Weights of a small multi-label image tagger.
Model: 24-pixel images, norm rmsnorm, moe top_k, num experts 16, width 256.
Training: muon at rate 0.0053, 6600 steps, batches of 192.
Data: trained on aerial photos of the United States (SatlasPretrain), 24.9 epochs.
Rows from block 7 of a small multi-label image tagger, named by matrix and row number. Rows with one number within an expert belong to one neuron, the router's apart. Each number is 500 + 25 x the weight over its row's rms, rounded and kept within 0 to 999. All counts start at 0. Numbers have three digits each.
Before each expert's rows are labels from the 100 images, of 14976, where the router gives the expert most weight on average: "lies over" is the class under the peak. Only what is clearly more common there than usual is listed. The data: aerial photos of the United States (SatlasPretrain). In brackets: how many of the 100.
# router: router (model.blocks.7.mlp.router.weight, 16x256, trained with AdamW), inputs 86-128
# gate: expert gate (model.blocks.7.mlp.gate, 16x64x256), inputs 86-128
# up: expert up (model.blocks.7.mlp.up, 16x64x256), inputs 86-128
# down: expert down (model.blocks.7.mlp.down, 16x256x64, transposed), outputs 86-128

# expert 12
lies over: crop field (51)
router.12:476518512491531492526491478542468549515471509498501483492506471493530462513490529534507501488520533511511490529546490469483493463
gate.0:483465556512482502453494552493474523461502470463507562547525503542469489488523473501520510487469490530500493498505548467468497528
up.0:517524527479510522494504483548475544513528501509449479462503427493484533502535509513528501502485494504482496470449508487490503534
down.0:479496469530471494513510529473496463516529479521518506527504502466496504545498529480498506479514511500499485496481516459449516529
gate.1:486504522505487494497569504514526499493474514481519454491462501522504513503520508482485532527503458437527448521514478474475514473
up.1:517467471513511491514496466464456452500497502505478552515541498485467485507522496496516498532474508523468556479506534568516493546
down.1:509498474500570480512480494506525523551440514514565539517558490498517496506530472491526447493472504512505471446503523533487547506
gate.2:473498521505505498516465545516468509507518530457437533463473457559461480509506496512508526462444505505483509468502511502512513531
up.2:530479489521511515504396501509521540518480500475523510535528523522499493486495506525530497512519483514481513511474515488488486511
down.2:521487521484501490475480475475477528508457472511513539531479535464449465482499502499504534488521486494493539535513488521489475546
gate.3:521498501490479488483450532481500459502483500514496476536516484505523527506505499487480496534538479453530502517506443468483529527
up.3:514503496487503505509504507487487493517482561478529570510517519508486498535453510507487456486484509514502496492489528500546490514
down.3:519538460507551493487475478431502522491494526471488476482529499477469524545520485508517502495489472504489495529506461479458539485
gate.4:520507523475461468508499483511527513516466555531530563534512531475467483499518474480464467510482500445464514466488485470473524499
up.4:469501445455498511478499492467497545507493494504476514504495482542539500503497487519493520500511461488546516489438472526469470471
down.4:497480542495486518493469511471484511461511486521541529537509502516529479450506489483521523503503504479480497514463503520495517513

# expert 1
lies over: building (47)
router.1:525493531518477483513563527508475496507490518488479473508471504538457527530508521477535529510529468473533488530511456530544481525
gate.0:501526454456503452511501553513512464460500539502494471486530474474511506529505495478488487491517510491466487473494535468439479501
up.0:515524496508498492535512532528524485488540496519452516507461519504531472549488507483500498518503526489437495540502482477460486501
down.0:478524491492510512479472532480472532498511531530517530493525500478477473519509501476468478462466485493478520531507540523442489470
gate.1:477532461453472504491465487462466501538491517479486487494505464499497500519505519476475501451509504501480513466513542566475484468
up.1:453512531473489516483495502487530527508471547514492481506513463498485518501562501474509541495492486481475480520524509488466488483
down.1:495499571526543480503489483460498507517475494466522509534523573504495503462506479476531460473497509486479487475480502479465553494
gate.2:531505540492498551567479543502529472488501486498481494515507451462487485531509484526466491562541530486486514509525450489448488474
up.2:470516426519491468458520497501448498517511511519522494509477511479523540467494517466487533458487442490551515483448535479516512503
down.2:512479489503472486532526530469523492512486464482443462476500460500491502491509469499494481517519520453525487502485469483481529539
gate.3:482527505477499496462483512538486500484512477457465453489489509534518502527468462504504539485471497477507529500535510481531486440
up.3:507529497495510491476444520492492465508515541497494473492509468445518484480543497520493519472486472516512573507492505535490485476
down.3:487512507506520480462515473469517538495535496550497503526472504496465515473502443487460512493468484491474502460476503466520511526
gate.4:490506495506512494495518509523466489493529491529453560491450487490509495483530499494514497486521488483536515499528485515500484478
up.4:479533510507501482456531514474535466499534482484502503477509424457486539529485544492481496489507465506536531516490489510441529446
down.4:478497501521486503508499532528492469511538519503497482553520450472509550524426526506473487514544477511464491483505507501526521439

# expert 5
lies over: crop field (37)
router.5:474545488459511475504485496488513514482457508545528468464529518491482445524515465487491515470532513533484511517512520457518528508
gate.0:527485523485528476509543500499526541481491468518504454541507481500532499526493494501551499477502465477455507516553477487542488493
up.0:510474499475498492510468517505521478498473501480532556521484514502529493455480498475457471504534489469527463484482540496546498486
down.0:504534534504478492507490529516493495493515476480499487478545500499481487501508527520512486464503537530482502478526512476472464532
gate.1:489506503514474499495475466470468433551484545498504524517473417512509494486466514486512488545514495463452495479473518484477493476
up.1:500490479497530478492517505504503501480471491454488495463498515493526453489539525512472489512484463525495449478509480467504498490
down.1:528508492498486453524516492469503503502526481471485516479461464449501509519533548510461501508439550504494494500478511512489524529
gate.2:481493457467486514509489518456512471457511452474455477532476541454529498488508530498514521470485463479541503509511523479491513473
up.2:470483494471486480514532501500518506498492477431483484499548501492434489481515555510500553513454517510507530512433550521515512484
down.2:478471505473497517469475518467498515555499536490476506491485508524489506481526498486518477458537464505493496529474494495480500517
gate.3:500477522521506505500470482505468460487507510520511494499504541532509498515469465530510493476497485503491518482515534502482501466
up.3:510500452511498488545478490491502507499515485511467518468535521471494493481502468497471502490518503524513502511511493554514525488
down.3:486514546490545494492497459478469493498531523534478506508562493500477481466521483517491510531515512520488536484476495474495511526
gate.4:507503476500483509477489529510448458472492446517519474518492474492477499486481490458489510530480499453541497483499493474493496545
up.4:520517493506492483484542536556478468518487559502523486517469495502493526497543471504479504506554518472517455505522495538466475500
down.4:470524485515485542527470526518499477568496537482454507465479519535456554471478500520497518519527511494469554484517509456494500503