Weights of a small multi-label image tagger.
Model: 24-pixel images, arch vit, activation swiglu, moe top_k, layers 10.
Data: trained on aerial photos of the United States (SatlasPretrain), 50862 training examples, 24.9 epochs.
Rows from expert 12 of block 7, named by matrix and row number. Rows with one number belong to one neuron. Each number is 500 + 25 x the weight over its row's rms, rounded and kept within 0 to 999. All counts start at 0. Numbers have three digits each. After the name is the row's rms in percent of the matrix's.
# gate: expert gate (model.blocks.7.mlp.gate, 16x64x256), inputs 0-42
# up: expert up (model.blocks.7.mlp.up, 16x64x256), inputs 0-42
# down: expert down (model.blocks.7.mlp.down, 16x256x64, transposed), outputs 0-42
gate.1 101:472516515521519516483487514455523472492504498500529481488484501503491524462533436503486501501543476521497473528518511522504502458
gate.2 098:475495474510528478484497514536529466487485495502475476500489491488499473486536451516491471500462542495507525513508507524491512504
gate.3 102:522516499471519508499488521519557516492507529515547525519507457515526508532525502483464517523519484490565406479493530503513468542
gate.4 101:514523489556497486458507490500503483511514501509523507496490435487507506522529500501512483461500492505462473471480525531501526549
gate.5 102:528515474475508531531503455487503503470474508507477500486484489508502485473440448481488485473486473493520546527499539527510478467
gate.6 100:518496530451500495499498475460503506493506503495507449500492490520531495445502459484524482467469544499471498480521496480498533498
gate.7 091:520492509552488477524491486522509501517500523478453429470497545478510522535525478487550480527477486501520439473498499510479510503
gate.8 093:524509481469475502503513524507491507483511521491495499512542500498490463531485522530458527496470535476474498506456492489479499586
gate.9 098:484509501519478504491529481519488507507467527477475491507450517516489504547493488515472485504507480504476509495500482482517509498
gate.10 102:493481479471466480490502478539489513502500491520531495479497518502516509528507466511499438524497511519517513522486482524506477449
gate.11 091:471520504501512469496470512477520513502524512495478495501454497496467525584492490530514489492471493522530496526473495491462506561
gate.12 094:465477484540514511456498507467499476500506516478465467502498495520491498523531480500531472442488522523538476513459536494501488543
gate.13 089:539496491480491498487476477485513474528461490501517498486487498486531499530491462483502454496533476512460446532513502469455519526
gate.14 095:498491480551516499511508477484448504522494517539523447505499449523475506528495456510480492496488454504495503531449501527443479533
gate.15 091:532525527542490501496476534518534457468491508528543515509475488525458519540529458468467524478482501502474483500500523513487475488
gate.16 100:501527542501530487491494518471554524472505523484484502514487529498500504487513422547478476483519529503517468457515502516525495524
gate.17 102:504514511546516531501495533494508502481489481490514503520529477536525496431508443499515524479488519475526480465516506494535509488
gate.18 089:505528498518483516513485478475488499524497487521482512480504474493446501478504514491536544516473474509440529518489477489480519545
gate.19 098:498468495556494490465517498544475487533452505515498463508449470508446530513533492516486490491526449487521457504511471494522529530
up.1 101:499496475481508490505495492554489528509519506494526501513493498508527470572473457533522516474517524487519511475471489501491508529
up.2 097:541469502448533493500536510471527478482496517527554464521505536462530466525489492500439487480510517485463510477553491515527520545
up.3 099:485519539464455510499506518510512517566508490456508487502484550483519478537537479457478501489524473490487538475504521509501489468
up.4 107:512514502491514466463474516508498445493478482515493528497499545495500487521494496536513508530474476498459474519493520507485522440
up.5 101:513487519468490497487449492506487509496510495485481513492476510498504471497501522477561462493516472515499481461463511527511476484
up.6 098:492492476481483491501491514504528491502528509529498541469476487512481517544488491540509530542518476509577567500473510488507499460
up.7 090:482479473501523501493511471498539504508485522526475523491492527489483518479501501475500487559479486509521485485524529496468499486
up.8 099:478545473541530501483509459509512502482488458502525529483515491534487493459458473474511507509532496506509518484536465502510516462
up.9 103:521539476476493485452484477531468507512500513541482447525497495522531514537498506501459467509504467499492539509489510523502479495
up.10 096:492521502498520495511534525467495498508494490520464474484493494496462473441449499497461511482560481495495473492463501486511518519
up.11 099:499511479484489494487493493437492489510532493476519537522482533489506493545450471506523489507474502512527535509510511478495475524
up.12 089:485476532490508485501531497533517520517495497492495451538534527495470515489547475489538518502476457492501471525510458524494496517
up.13 096:505472514484486496482523531418517525528482534481506528529527548504479508479475504477519524510492456502503543543528471485454518487
up.14 104:504497481485495466508547498527466527522507502504519491502503534480493526489501527519472445529507450485480492460478499517440495520
up.15 101:516491518472469508514522459546504534518490512495483499508507511494493507540496489500486490495485544508470492541511493480512496480
up.16 102:485487520508494491502530529513462490550480488523519544495515482527480490514491494469442490514493504499538534433502502517456509487
up.17 094:526509537467485525499542504519524532510516513513543517505498527477531498499545516491556507484534536512445511507528487482468503481
up.18 100:513514468475523487501470457491496496501511507485465506501463490476518535487530525539508504532474479511448426503471501497550495505
up.19 102:531496506493492544537502547500455536509504510509458442483531518482494482498481509476475496461489443472519478461507486519474536505
down.1 098:487502485512519507521443476449493526488513505506511501493495496528487489518506520521516498488447496504526509505514508530509492490
down.2 101:516458422500506506479483501485496527500494514514538461507517456498456467540525484505514494504520488509525481487496502502497515517
down.3 092:521493529496517470491490464449481541467507473439493481485489485522519491500482546538493505467480520487532521527528463498462507508
down.4 107:489507494512495535515467478530513406508501450498472463447481526502472518474507544461492443525514516529475486512515536498523519503
down.5 100:504466460457473508498539526512496504508498481470495480502526459526458530485520478483521485491459491555467521504460524489519427498
down.6 098:553471457518495434513475461510470479538539480509541485489529542498498496466496527496532515488554494516507521467522438480527532499
down.7 094:531461475470545499472501485472490504482470557502482502530521515552508497525472446483498499502512464494519460527450536482517532529
down.8 101:444504482507535472450441508466486484516494520502515522484511504495505513496498473470474490491518541487489538512467487526503455476
down.9 104:500505506530494503499511499489510510484494489493506478555499512507524515484548560500494519484535467481501517523535510547463508499
down.10 096:471488478516512475477493485495513540511523499519496505505493561481475489483480479467447481518536521464495494517562507502535536497
down.11 091:501526532496487479470476479542548482514499505500465489530531543488499497456495489481508488505496554506508459503512538502526532478
down.12 098:501505512495483504474464495450508480497483493511488519483490495492462496492510463503468512478461543480462515518462516522511516544
down.13 098:471517488536567513469442523521454518515531491506495511507475453517506521485517520520492509528551513485507546537531468505467548501
down.14 106:475499482466476495492510472521519545490490540541514477516508501469520479518520507486432481497513497449512497495490480489526478511
down.15 100:465502474496511476488479544501500535516478476466459541484472543472532516485521521449491511494456505472538526509474531469444496512
down.16 095:470468487458542473522487543548482560461477491510547516449494555467508499498507468495465459509489482507523521496467506500488473506
down.17 100:513508525508511523477510493509478459536543472537478482497504539514509524497534472467553485498510482492505470519456525519480506531
down.18 087:525457508469569487477475441509532525503489521468495509498547544514497471501508531529504502529522522472498471482519497506515480483
down.19 093:519437509470512502481524479511470471441498539530533448513486481481495510457498464540486496528473478479528460489460514504506550492